A small image VAE, trained from scratch.
Model: 14.7M parameters, encoder arch resmlp, encoder norm layernorm, encoder activation gelu, encoder layers 12, decoder norm batchnorm, decoder widths [64, 64, 128].
Data: trained on Sentinel-2 satellite tiles (TerraMesh), 145000 training examples.
Rows from block 2 of the encoder of a small image VAE, named by matrix and row number. Rows with one number belong to one neuron. Each number is 50 + 12 x the weight over its row's rms, rounded and kept within 0 to 99. All counts start at 0.
After each neuron's rows are labels from the 100 images, of 14976, where the neuron reaches its highest value: "lies over" is the class under the peak. Only what is clearly more common there than usual is listed. The data: Sentinel-2 satellite tiles (TerraMesh).
# fc1: MLP up (encoder.blocks.2.mlp.fc1.weight, 1536x384), inputs 0-127
# fc2: MLP down (encoder.blocks.2.mlp.fc2.weight, 384x1536, transposed), outputs 0-127

fc1.608:41 47 52 37 55 32 51 42 35 43 50 54 59 62 32 71 40 54 32 58 56 48 55 52 31 42 66 22 60 74 51 49 56 60 47 55 61 37 31 42 40 41 60 61 49 51 38 56 55 63 48 75 42 64 64 49 53 57 47 65 59 55 47 51 59 62 50 53 58 55 47 48 54 43 53 48 45 57 49 55 38 70 41 52 27 30 40 62 64 47 62 51 51 52 58 63 40 51 55 44 60 66 73 40 29 58 52 64 64 69 68 60 43 30 43 59 42 59 43 41 41 42 78 72 44 53 71 56
fc2.608:35 61 45 50 60 42 47 68 53 57 50 44 48 42 38 55 63 52 24 48 63 44 58 40 65 49 38 63 34 52 56 53 50 39 46 51 06 51 66 38 59 48 46 34 43 41 56 51 48 49 54 30 62 59 47 54 48 49 64 41 59 43 51 26 46 44 46 52 41 53 47 50 51 43 49 54 40 36 45 21 48 46 36 46 55 69 46 42 49 48 57 37 59 54 41 58 65 42 61 42 31 42 27 39 48 46 42 48 55 47 34 44 48 55 46 44 49 17 52 74 57 52 43 54 67 50 60 50
lies over: water

fc1.154:43 31 35 47 66 31 39 63 59 34 43 39 50 56 59 56 52 32 64 60 40 63 51 68 31 36 50 68 64 74 48 84 66 45 52 53 42 42 29 25 63 42 69 40 57 57 60 55 58 46 37 52 35 59 46 63 37 62 46 26 47 67 62 53 48 60 67 45 42 57 41 45 52 62 35 40 20 52 40 44 37 51 53 35 68 65 66 57 62 50 46 37 57 39 37 57 24 39 38 70 47 69 34 36 39 46 65 50 51 42 59 39 54 49 46 53 50 66 27 48 49 28 46 65 54 52 50 58
fc2.154:31 62 47 43 28 58 52 38 35 30 45 27 40 63 64 51 32 66 39 66 41 44 34 55 49 43 44 38 69 47 61 36 30 50 42 53 32 39 70 43 62 67 60 31 32 41 50 57 61 48 52 51 59 49 40 66 61 47 55 41 39 69 42 32 71 53 36 67 70 46 39 40 33 48 51 51 36 58 42 55 50 63 46 53 66 59 29 37 56 50 47 37 48 41 48 51 61 60 70 32 39 61 28 44 54 46 51 63 54 57 43 56 55 36 68 62 32 25 71 60 54 61 62 56 48 44 57 42
lies over: crops

fc1.358:33 58 60 46 55 57 52 55 34 51 42 67 52 51 70 45 40 38 46 65 58 50 57 43 63 35 58 70 64 31 43 55 66 67 60 51 34 55 25 64 60 42 45 45 49 57 33 64 43 60 51 39 46 45 47 63 50 59 41 52 29 53 65 46 68 51 49 50 52 69 74 58 39 42 82 70 42 45 29 56 53 66 61 44 59 56 52 44 49 37 54 48 46 58 48 50 53 81 42 63 33 60 59 61 73 44 54 59 55 54 45 48 59 44 24 58 56 55 71 47 44 46 48 47 34 63 52 51
fc2.358:61 48 55 49 51 50 40 33 57 19 59 49 63 36 56 58 63 62 39 42 65 58 36 64 18 73 75 46 68 47 38 30 71 44 38 62 23 72 54 67 57 38 46 72 50 50 47 54 56 52 62 54 49 45 37 60 46 55 57 51 43 32 78 51 58 74 47 37 46 44 50 54 43 50 65 39 39 31 64 25 67 39 52 48 33 55 60 27 59 38 27 48 48 30 67 42 32 57 43 48 46 61 65 47 81 56 47 47 34 37 50 57 46 65 53 37 30 31 43 47 62 33 48 55 59 48 44 36
lies over: trees; snow or ice

fc1.548:42 47 45 53 62 46 51 42 40 53 47 60 49 61 40 33 55 39 59 42 55 57 43 48 62 24 49 61 37 43 58 44 52 67 54 32 53 68 69 54 45 58 72 47 65 44 53 35 46 28 44 45 38 60 56 44 50 67 53 54 46 37 36 46 49 54 42 62 47 46 33 61 54 44 37 70 53 52 52 56 43 32 41 39 78 50 46 46 41 46 54 41 65 48 47 43 57 44 56 57 45 38 37 45 42 42 42 48 56 44 40 45 37 62 37 42 63 42 57 66 63 47 38 54 56 57 28 44
fc2.548:52 51 39 45 51 50 55 45 55 59 54 57 52 48 53 48 35 27 21 56 37 54 62 53 24 46 71 27 51 57 39 51 40 49 48 40 99 54 46 54 42 32 60 64 49 48 34 46 46 58 47 49 52 50 46 56 48 47 45 58 52 72 61 50 32 67 33 47 58 58 51 60 70 40 45 38 51 56 51 46 43 40 63 40 49 48 58 36 53 45 43 60 50 50 84 61 37 61 51 70 54 50 77 47 56 46 33 76 59 53 46 61 45 27 48 50 38 52 59 28 52 49 68 49 41 51 72 49
lies over: snow or ice

fc1.26:30 48 46 52 62 43 62 41 41 51 46 61 64 63 65 45 54 55 48 53 67 40 61 55 35 59 63 54 54 52 58 37 52 62 64 58 57 53 44 68 47 38 63 61 47 50 51 53 51 56 67 45 36 43 54 45 61 54 61 59 30 47 45 41 72 71 42 56 54 78 73 49 59 50 58 55 46 58 38 50 58 95 56 40 36 37 44 54 51 39 60 53 60 47 45 53 42 64 48 64 39 43 57 37 61 53 50 66 57 57 59 68 62 42 29 55 61 86 54 47 44 58 57 55 42 62 62 50
fc2.26:41 55 42 44 70 59 30 55 63 46 50 48 53 31 39 69 55 53 16 55 44 56 39 55 50 58 52 60 42 56 54 44 56 40 46 56 28 64 64 55 50 40 45 44 49 60 43 71 54 64 66 43 59 62 60 57 45 36 54 50 66 51 61 32 51 49 46 50 55 58 47 57 58 51 49 49 45 61 39 08 52 44 47 54 40 64 57 36 53 43 49 32 57 59 65 54 41 39 60 56 34 60 37 56 57 53 32 45 40 41 34 43 44 58 59 41 42 08 46 44 51 44 66 54 59 46 63 46
lies over: water

fc1.312:51 55 48 59 65 56 58 45 43 49 52 50 72 47 77 75 56 75 45 50 62 50 32 63 57 49 58 53 25 72 54 33 60 45 63 60 57 63 63 76 50 40 47 45 45 52 48 55 35 62 39 60 45 57 48 62 60 49 57 65 76 61 29 75 54 52 62 60 57 41 42 52 36 58 40 38 40 56 63 67 66 67 53 55 46 50 52 57 25 49 71 52 63 50 59 44 33 45 58 48 57 52 33 21 56 55 60 34 55 34 44 35 69 49 45 45 53 99 28 54 48 50 33 52 46 33 37 43
fc2.312:40 53 40 41 48 44 44 55 58 44 47 61 49 53 78 55 55 56 56 54 59 62 41 77 48 57 38 40 43 50 50 32 48 44 40 70 40 53 57 49 41 52 36 44 36 50 52 67 46 57 71 26 76 56 54 49 39 41 54 43 51 50 52 31 55 37 39 39 51 58 38 55 45 52 53 62 47 59 40 16 59 43 38 58 55 50 59 41 43 54 52 52 41 64 57 44 47 55 59 35 30 55 25 42 45 55 28 62 52 62 47 34 45 74 83 44 37 06 36 65 50 57 49 45 47 33 68 53
lies over: rangeland

fc1.61:65 60 53 61 43 44 77 54 46 57 52 78 50 39 91 64 57 61 38 48 43 52 55 47 47 44 51 49 84 54 64 62 48 46 44 74 57 33 41 52 44 38 57 47 29 53 36 48 42 69 51 49 56 46 40 47 54 56 66 60 29 52 50 69 53 74 54 36 51 58 58 43 55 37 56 46 42 49 56 48 61 40 53 50 39 38 59 57 45 47 43 53 49 49 62 68 54 56 41 57 61 59 83 51 70 65 46 62 47 60 59 56 40 27 60 76 39 84 55 35 54 38 66 52 55 54 57 29
fc2.61:53 51 44 37 55 42 43 55 48 41 58 54 48 47 42 45 43 59 57 37 57 49 41 56 48 61 51 44 63 48 44 55 57 54 43 60 99 46 38 63 53 52 49 70 48 35 49 54 51 54 50 45 53 42 22 47 65 46 46 49 48 43 48 42 50 29 55 43 39 61 47 58 78 59 53 54 53 52 53 41 40 51 43 40 55 48 50 58 49 47 54 70 65 53 34 32 51 38 49 28 50 37 55 48 32 46 44 36 60 54 45 45 59 55 66 60 46 44 53 34 42 51 58 46 40 40 63 48
lies over: crops

fc1.401:48 55 59 56 54 60 76 42 57 30 62 59 50 59 57 43 49 44 50 65 47 52 22 47 55 40 22 51 32 48 49 77 62 36 53 55 24 36 37 69 31 70 30 40 64 41 49 38 55 64 37 58 55 48 50 59 59 43 45 50 33 37 42 78 27 50 58 47 42 68 73 29 59 47 41 49 51 45 46 48 47 57 63 31 57 49 36 55 52 60 57 48 52 42 68 65 65 42 40 21 31 45 54 38 40 51 26 50 40 99 37 40 47 50 29 38 48 45 54 74 48 62 41 48 59 60 52 47
fc2.401:48 60 49 44 67 54 53 20 45 61 68 37 56 55 56 31 32 39 30 53 57 44 63 41 39 45 28 36 68 44 51 55 61 60 52 53 81 58 35 58 47 49 59 60 41 41 48 55 51 47 51 49 32 44 27 51 45 43 60 52 54 38 70 47 46 43 48 44 40 69 46 57 59 55 53 49 59 76 48 67 59 37 68 30 55 37 47 53 51 55 39 45 53 63 46 46 68 35 38 29 51 46 55 46 67 41 46 58 56 64 43 54 48 52 54 55 72 73 71 38 44 52 64 42 46 51 54 52
lies over: built area

fc1.22:53 60 50 48 33 62 67 62 59 44 51 65 52 41 66 57 41 51 64 45 47 70 43 40 38 29 27 44 56 46 43 71 66 24 65 91 35 40 44 54 43 69 39 46 47 43 41 59 52 71 47 44 76 46 47 54 56 47 53 46 50 65 35 77 45 54 71 58 49 56 61 44 65 56 59 49 55 50 49 57 53 70 39 58 39 54 57 37 28 53 41 50 40 62 65 55 54 33 57 49 46 53 51 54 54 58 25 59 33 60 33 56 52 62 65 57 42 25 47 67 53 67 54 54 44 68 40 39
fc2.22:58 63 55 54 58 45 43 20 42 56 60 33 46 33 49 24 38 45 29 46 64 39 44 53 53 47 45 38 40 55 48 51 57 63 47 55 86 68 48 55 42 55 59 62 51 39 35 43 47 72 46 44 35 48 33 53 53 52 57 56 58 33 51 43 52 66 43 52 55 60 52 49 66 52 49 42 49 88 51 50 54 23 51 26 67 40 48 67 46 37 41 60 55 51 49 55 39 40 50 65 39 55 54 48 52 48 56 58 56 37 45 50 53 30 48 60 71 24 50 46 48 31 59 43 57 39 55 49
lies over: water

fc1.428:59 46 48 38 43 38 42 66 58 44 69 40 48 54 19 65 64 63 52 40 70 49 45 48 51 58 34 60 55 45 51 47 24 57 47 46 59 37 45 42 48 53 63 66 59 60 39 45 56 39 49 59 42 52 64 37 58 40 57 41 53 49 31 64 37 53 46 51 33 61 49 64 55 40 77 43 48 29 56 50 45 47 52 53 94 49 46 47 44 30 52 55 53 43 49 51 44 45 61 61 75 40 42 43 67 51 57 57 67 52 56 57 51 78 47 47 67 11 57 84 45 47 70 36 58 58 53 58
fc2.428:38 60 60 41 44 49 44 42 48 60 40 54 55 66 63 49 58 47 68 47 43 43 64 47 30 50 58 18 58 49 42 45 41 63 52 33 99 45 39 35 31 57 40 66 47 48 44 47 46 46 53 48 61 47 44 45 52 63 50 58 46 44 31 56 46 23 28 48 58 40 40 40 71 50 57 51 58 61 43 57 56 33 41 50 31 44 31 60 47 66 53 70 56 69 47 52 41 63 35 50 43 57 59 50 63 59 26 53 72 60 56 53 60 51 87 60 38 51 52 30 51 51 63 58 55 44 59 55
lies over: trees

fc1.287:44 34 56 63 66 43 47 56 40 52 49 58 45 49 64 47 61 70 42 58 56 53 64 40 48 44 50 39 44 42 62 41 60 58 39 78 48 51 35 44 70 34 41 66 38 41 37 54 60 48 54 65 26 48 49 59 54 62 46 53 45 31 70 49 58 34 47 33 67 56 33 62 36 47 52 59 45 49 55 51 56 67 49 48 60 47 45 69 26 55 47 51 68 50 37 58 37 46 50 36 56 68 71 40 58 31 40 56 64 42 55 49 49 36 09 41 42 57 78 61 54 44 43 52 47 66 44 63
fc2.287:43 44 47 46 56 45 47 38 56 53 47 36 62 40 62 51 54 66 38 38 52 34 57 53 65 47 38 51 40 36 54 41 33 49 57 54 19 69 45 45 39 52 46 48 32 58 57 52 46 56 60 35 57 66 43 54 46 44 53 49 58 47 41 49 48 48 31 51 61 50 41 55 54 50 47 48 40 62 41 21 48 54 38 52 56 54 50 32 44 62 31 45 44 75 55 55 73 57 59 66 51 43 38 52 46 66 14 59 50 51 44 50 57 60 56 49 51 23 48 53 49 45 42 50 62 55 49 50
lies over: trees

fc1.614:40 44 36 29 23 54 43 65 38 67 45 31 49 55 77 49 55 68 59 56 46 54 45 61 45 50 49 32 37 59 62 10 82 73 54 49 43 28 58 29 58 49 60 74 63 59 50 49 57 62 32 50 37 54 81 55 52 58 56 53 55 69 42 60 73 67 47 72 53 28 45 57 59 60 46 55 35 39 21 47 43 65 40 45 59 47 45 42 37 42 65 44 52 58 59 53 45 48 60 48 55 34 42 46 46 43 55 73 51 63 54 53 48 28 41 41 51 37 38 42 63 56 64 30 38 46 49 66
fc2.614:58 51 55 72 56 38 27 61 67 45 51 28 44 36 32 49 64 45 84 57 47 47 53 46 22 63 64 36 73 56 38 57 53 44 44 59 19 45 62 41 42 42 49 40 49 61 46 21 56 45 54 52 55 50 64 46 47 59 50 51 62 45 57 74 58 65 58 41 36 44 29 56 49 59 35 49 51 26 58 66 51 35 65 51 43 63 71 54 56 55 37 41 44 50 13 53 61 44 59 28 32 61 55 53 69 56 54 24 41 44 32 48 45 57 47 50 30 60 41 67 54 45 35 66 66 59 38 46
lies over: snow or ice

fc1.724:47 52 48 53 53 48 35 47 42 50 54 59 36 49 64 45 49 30 41 50 54 74 65 56 50 67 57 69 55 36 48 32 62 61 46 17 53 46 50 46 41 60 42 43 37 53 55 53 30 40 40 47 39 55 45 58 59 44 56 59 53 50 55 42 37 34 51 42 46 44 29 37 48 62 48 54 51 35 62 32 58 23 49 58 55 45 41 47 53 53 53 71 33 50 46 33 55 62 45 62 46 52 51 36 50 29 49 35 42 62 44 58 39 66 62 38 46 99 50 43 40 51 64 49 52 34 39 62
fc2.724:36 44 48 56 52 49 51 37 46 63 57 46 40 70 76 54 51 53 39 55 51 64 47 59 56 52 56 61 68 42 58 46 64 47 50 43 68 43 39 66 40 53 42 50 62 55 47 68 60 57 43 49 66 57 44 46 52 29 53 44 60 66 56 61 53 43 46 45 55 47 48 39 51 49 56 64 55 80 59 42 42 30 53 58 52 47 58 50 53 50 40 57 55 59 48 53 45 62 56 46 51 47 60 45 53 44 31 90 49 70 65 60 51 68 47 53 59 33 61 28 29 45 59 38 33 50 66 62
lies over: rangeland

fc1.703:34 29 55 44 40 29 57 51 42 59 53 59 58 50 55 27 56 48 51 55 40 48 57 44 47 34 58 33 56 30 57 35 49 68 52 66 41 51 38 26 58 43 54 48 47 49 42 69 70 47 54 64 29 42 51 57 50 62 61 47 44 43 50 51 69 49 49 52 55 61 55 50 61 37 38 76 44 56 42 63 56 72 44 46 42 47 24 74 63 38 55 55 59 62 61 59 42 79 56 60 48 53 63 44 55 50 71 71 60 58 41 59 66 33 23 57 58 43 74 45 39 50 49 47 39 79 61 50
fc2.703:43 55 52 42 67 64 40 65 65 50 40 49 53 37 29 65 42 51 30 51 49 42 54 59 36 54 53 87 57 66 24 56 41 38 46 43 17 55 62 62 52 39 40 46 55 58 56 72 55 56 39 67 47 61 55 50 43 42 46 52 64 63 54 50 57 63 59 42 48 41 54 39 67 44 55 57 44 49 39 14 48 61 45 56 41 64 59 25 44 36 55 44 49 56 82 49 46 35 56 59 44 53 39 42 49 52 34 73 36 49 49 52 49 75 24 52 48 25 33 52 42 44 60 68 56 47 60 30
lies over: trees

fc1.483:51 49 53 46 43 55 68 56 46 51 43 58 58 46 80 35 54 57 63 48 38 29 46 49 47 37 33 65 50 53 54 06 52 81 40 26 56 61 56 53 53 55 35 39 36 63 46 71 46 37 53 64 60 57 43 38 59 47 40 50 45 47 32 52 58 53 48 33 55 31 48 45 52 45 42 58 48 36 59 50 33 46 62 50 44 48 40 66 62 73 47 38 61 52 68 39 66 59 49 35 32 42 26 55 27 61 39 49 64 54 55 38 45 60 54 50 61 63 87 46 44 52 55 52 47 27 54 45
fc2.483:40 55 60 47 60 57 53 63 61 55 49 61 48 58 53 49 41 35 58 46 50 68 41 57 56 51 41 61 65 63 58 55 57 41 61 72 24 48 60 45 57 47 47 40 59 55 58 68 47 65 54 47 54 49 55 46 26 38 52 44 49 63 70 43 54 35 59 31 54 37 49 52 49 44 58 51 48 58 49 33 44 77 24 59 47 56 64 35 57 34 46 36 50 40 73 57 30 53 54 58 42 55 41 66 42 55 30 49 37 67 51 40 38 61 49 54 61 54 39 53 52 45 52 43 44 56 36 46
lies over: rangeland

fc1.720:51 50 48 64 60 55 67 66 63 60 36 44 63 54 13 53 60 59 31 59 76 51 43 50 38 55 74 61 85 42 67 70 67 60 54 41 18 67 56 55 46 53 53 44 53 57 42 66 43 47 46 43 68 33 66 47 50 43 39 35 64 46 52 38 59 67 55 49 54 55 46 55 66 55 47 59 59 28 62 47 33 69 42 50 67 51 53 50 53 51 42 43 58 49 56 51 42 67 50 36 45 51 57 53 63 55 39 52 52 56 62 41 57 40 25 53 62 62 60 59 54 41 50 53 55 48 56 36
fc2.720:45 47 50 42 57 65 63 30 54 28 60 50 62 44 52 68 47 69 30 59 46 56 48 56 58 60 67 47 35 39 62 31 48 39 42 54 39 53 40 35 47 83 24 36 47 83 50 72 54 58 52 58 77 55 47 55 53 56 48 54 56 59 47 59 53 37 52 52 70 48 42 43 45 52 73 50 40 49 43 47 51 54 33 60 38 50 49 19 46 40 48 27 51 53 71 60 63 56 43 64 48 61 38 78 65 58 55 59 15 55 59 54 84 51 59 44 44 27 46 49 67 41 53 48 56 49 38 38
lies over: trees

fc1.687:51 38 42 33 45 48 53 50 35 52 50 62 43 56 69 53 54 57 35 53 46 36 46 51 57 40 51 29 23 53 52 09 67 76 27 65 66 48 47 48 48 55 44 65 31 59 48 42 44 65 47 40 39 59 47 61 45 47 52 47 61 58 49 56 84 60 36 39 54 59 35 44 39 51 54 48 41 50 55 67 51 40 38 38 33 34 41 49 41 41 59 54 42 52 68 43 46 54 45 21 64 57 69 36 46 49 63 62 52 67 58 61 39 30 57 59 60 99 44 40 46 32 62 50 35 56 42 56
fc2.687:52 61 46 43 54 46 45 45 58 41 44 31 49 40 51 37 54 60 39 43 57 53 55 48 43 54 59 69 43 41 50 57 55 41 47 49 99 45 40 61 44 51 46 63 48 38 47 51 56 55 48 48 52 42 23 44 61 51 48 60 51 33 38 17 52 44 57 52 39 64 47 60 77 48 42 61 41 54 54 22 39 42 48 43 53 50 50 63 43 62 34 61 53 59 33 49 56 51 50 36 44 44 43 47 40 48 34 40 57 55 34 38 58 32 70 53 53 19 53 45 52 61 51 48 54 45 63 51
lies over: snow or ice

fc1.406:45 46 57 45 61 41 55 43 35 31 46 56 57 52 32 60 39 30 63 57 55 49 61 59 69 49 46 68 71 51 44 27 74 61 44 34 51 54 44 38 44 42 60 58 52 57 63 53 49 36 41 18 35 61 44 50 39 51 48 54 31 45 54 49 68 53 52 31 42 46 61 57 50 60 52 58 48 53 48 46 56 48 43 48 71 45 63 62 53 54 60 49 43 47 41 22 54 39 30 68 70 63 38 33 40 58 32 47 40 58 52 32 51 57 50 52 47 99 00 49 45 52 39 50 52 60 33 54
fc2.406:43 58 46 62 45 58 50 31 64 63 50 31 45 57 82 49 50 20 34 60 46 46 50 40 48 57 56 60 53 38 52 50 55 39 47 58 64 60 40 56 42 52 39 47 50 49 41 56 49 51 46 48 59 50 55 54 41 27 42 51 49 65 59 63 43 41 52 50 58 40 52 41 44 42 41 51 52 47 53 44 47 43 29 56 66 53 49 54 60 61 31 58 50 38 39 58 41 49 65 32 31 54 66 47 57 45 25 73 54 67 58 58 49 57 68 45 60 72 67 38 39 61 62 52 39 48 78 54
lies over: rangeland

fc1.682:45 33 39 67 62 41 58 27 55 65 57 67 40 56 74 49 57 64 48 40 54 56 58 59 53 52 62 37 37 46 49 71 17 67 74 31 61 44 39 44 37 35 41 46 39 50 62 50 44 69 45 48 39 52 50 33 42 58 59 42 53 44 66 36 41 51 43 69 41 38 39 41 50 52 49 53 58 55 42 50 42 46 56 70 23 47 52 49 43 54 39 51 50 53 35 62 57 47 43 15 57 35 41 34 43 48 66 42 43 49 70 42 46 35 36 54 36 96 37 17 54 32 20 59 55 61 26 42
fc2.682:43 42 58 44 63 51 49 30 44 47 57 52 48 66 76 51 30 24 35 53 45 40 31 54 82 46 52 38 83 44 57 56 66 53 51 40 65 57 46 79 62 59 63 66 56 62 43 70 52 38 45 52 52 52 30 48 50 53 49 51 41 55 61 53 63 47 51 47 63 45 49 51 65 32 49 58 48 66 32 44 40 19 56 54 58 55 58 68 48 43 41 46 45 43 50 56 58 49 52 25 64 23 47 45 43 44 36 97 32 63 74 46 46 65 47 47 52 50 79 47 45 36 58 53 44 40 70 42
lies over: rangeland

fc1.213:58 54 51 56 43 49 42 53 54 63 41 40 51 49 39 61 47 68 52 39 34 64 62 50 28 63 49 33 02 45 46 63 51 52 52 69 71 45 62 43 71 32 70 43 47 38 52 40 56 42 68 81 36 43 40 51 54 39 49 44 49 58 45 44 26 48 45 52 63 20 50 48 50 32 44 53 49 39 57 49 55 61 59 54 80 58 51 31 45 61 61 44 64 42 52 69 58 48 63 57 69 54 46 45 50 59 46 42 67 39 46 40 48 50 42 60 30 04 68 19 55 52 43 54 40 76 36 43
fc2.213:61 58 48 45 37 57 48 69 40 32 47 70 33 34 33 59 50 70 50 51 38 45 54 52 53 59 49 54 47 43 55 52 76 53 59 37 68 60 50 39 55 41 40 49 32 37 47 43 50 58 60 43 56 53 56 56 46 59 41 48 49 61 60 56 37 58 30 58 54 45 48 48 66 50 62 51 55 44 48 49 43 75 49 83 48 50 37 45 57 46 56 62 40 62 40 52 44 54 47 42 62 56 69 57 47 51 50 28 43 60 56 46 39 00 43 51 42 43 41 31 52 42 50 46 62 48 51 46
lies over: snow or ice

fc1.569:40 54 44 64 53 44 39 38 33 60 35 52 43 67 64 63 48 80 74 69 46 44 56 63 55 52 40 64 49 58 69 44 60 48 37 21 54 45 64 50 59 70 52 34 31 68 40 57 34 64 57 55 63 54 49 46 49 46 44 58 56 31 67 79 55 39 61 53 56 54 27 54 49 61 46 52 38 60 57 45 40 39 46 44 29 57 45 57 53 73 60 25 55 53 33 36 49 42 47 49 49 32 07 50 21 54 54 45 49 43 43 53 46 71 38 38 59 85 40 62 57 51 37 51 41 22 66 46
fc2.569:39 62 61 50 28 47 53 48 56 40 62 68 44 63 61 55 31 22 57 61 48 45 42 56 64 52 42 54 63 51 58 59 49 60 49 73 33 39 51 43 69 55 40 33 53 57 44 69 35 67 51 32 69 48 44 53 37 34 50 43 42 53 66 53 56 59 28 34 59 33 44 42 39 48 59 59 60 57 45 36 61 36 35 57 37 53 40 54 62 37 42 44 53 42 79 40 57 68 39 29 53 52 50 53 49 49 48 91 56 70 47 38 43 46 77 39 70 22 39 74 52 63 52 45 49 36 51 49
lies over: rangeland

fc1.240:53 53 61 33 28 60 70 42 62 37 42 07 61 58 12 66 55 37 53 43 55 62 22 66 24 44 64 50 29 58 33 60 36 48 28 50 53 52 39 59 54 40 38 68 50 55 76 53 55 60 36 66 35 52 46 45 44 45 52 51 37 53 40 55 37 60 39 48 29 48 55 52 56 52 45 50 25 39 56 41 48 61 27 50 70 45 82 46 40 37 44 58 58 41 46 28 35 37 40 46 50 54 48 59 49 54 40 45 44 50 50 61 64 72 23 38 52 68 49 61 61 53 60 55 38 40 59 39
fc2.240:65 49 45 34 49 54 49 58 66 42 38 34 39 36 24 60 30 57 54 61 48 55 29 58 46 77 44 50 45 57 50 57 54 41 18 54 30 62 54 53 51 49 50 62 48 33 50 44 53 38 71 49 40 56 54 62 48 44 57 43 42 53 53 58 77 74 67 43 57 38 42 49 30 55 43 45 56 34 61 39 43 46 59 40 40 56 56 54 63 53 35 36 34 32 32 51 53 29 66 37 57 76 54 58 45 39 48 32 33 54 65 54 51 44 66 43 49 53 47 69 62 54 50 33 46 54 61 52
lies over: trees

fc1.96:56 59 41 61 60 69 59 50 60 51 45 52 45 42 68 58 44 34 47 53 41 40 52 44 60 43 65 44 68 61 57 50 55 36 36 31 59 45 57 46 48 54 42 42 39 47 45 56 34 41 51 50 58 49 56 58 41 51 47 46 46 43 44 28 57 53 57 38 50 49 67 31 70 42 41 52 72 47 53 35 59 36 53 58 59 69 70 43 43 63 53 43 56 37 62 58 46 59 58 75 42 66 49 61 55 50 41 46 40 36 42 40 50 19 47 61 37 99 51 30 57 53 42 48 62 56 42 48
fc2.96:45 52 43 33 57 44 45 49 65 46 48 55 52 51 48 51 28 64 71 32 63 50 48 55 51 55 60 36 53 45 52 53 35 47 48 52 99 51 44 55 39 36 63 64 63 44 47 56 47 58 45 40 63 55 28 43 57 43 47 40 52 49 44 45 42 05 48 50 30 59 38 58 61 54 57 62 52 50 51 25 58 52 08 44 63 43 48 45 49 51 54 64 54 46 48 36 45 57 58 48 64 37 51 45 46 59 40 40 58 50 47 51 61 89 61 76 41 34 52 23 52 57 63 35 40 44 59 54
lies over: water

fc1.310:61 51 54 56 52 60 48 50 67 52 64 68 56 56 71 78 64 51 35 36 48 55 75 36 44 48 42 44 44 56 47 29 52 57 50 29 66 49 58 55 49 50 45 45 67 54 63 36 56 45 66 58 27 59 27 42 42 62 57 54 49 41 35 59 38 54 48 51 52 44 53 24 46 38 62 48 57 49 54 50 45 62 42 59 60 55 67 45 63 61 48 51 49 62 29 66 58 38 60 61 67 45 35 41 57 45 48 43 56 65 27 62 56 57 50 29 65 62 57 52 73 57 66 58 56 55 44 31
fc2.310:51 30 58 65 54 60 59 39 66 56 46 54 54 46 44 44 36 33 61 53 34 35 61 48 36 38 47 57 21 68 39 52 66 44 51 38 17 55 41 65 45 42 26 52 57 49 47 59 50 51 46 69 32 50 37 56 43 39 53 43 53 51 57 55 49 31 53 48 49 62 57 64 52 52 51 49 40 80 53 46 60 38 54 49 52 44 40 57 53 55 53 42 46 69 33 73 53 38 63 67 29 57 24 47 56 58 57 32 30 66 51 55 48 64 40 54 66 54 48 44 33 66 51 46 59 58 67 61
lies over: built area

fc1.222:50 57 62 58 46 36 51 56 55 73 51 49 63 39 63 51 46 56 41 50 39 73 52 56 56 55 51 67 30 55 52 58 55 32 51 44 34 46 75 58 55 45 37 53 41 46 51 56 52 37 60 37 60 43 39 63 39 56 55 41 49 42 46 38 21 38 56 60 44 37 43 42 77 51 60 59 82 35 67 48 52 43 46 48 55 59 55 36 19 55 59 43 57 49 49 56 57 28 58 45 56 58 35 56 55 52 33 48 32 34 41 62 57 71 60 58 44 54 55 52 70 49 54 50 54 31 54 43
fc2.222:51 50 50 49 41 64 55 55 52 61 43 54 56 55 49 41 42 52 79 46 56 49 55 49 43 59 68 41 67 59 40 49 53 54 50 43 94 52 40 53 40 51 57 74 51 47 51 57 47 53 47 43 55 40 44 46 50 50 45 46 55 41 44 40 28 10 49 46 45 70 45 61 70 52 54 55 47 58 43 31 55 38 43 49 42 31 63 47 53 45 50 77 49 51 66 45 40 60 37 51 34 38 59 54 72 52 43 26 56 56 39 54 60 69 84 57 50 10 50 21 38 58 70 52 36 36 70 54
lies over: water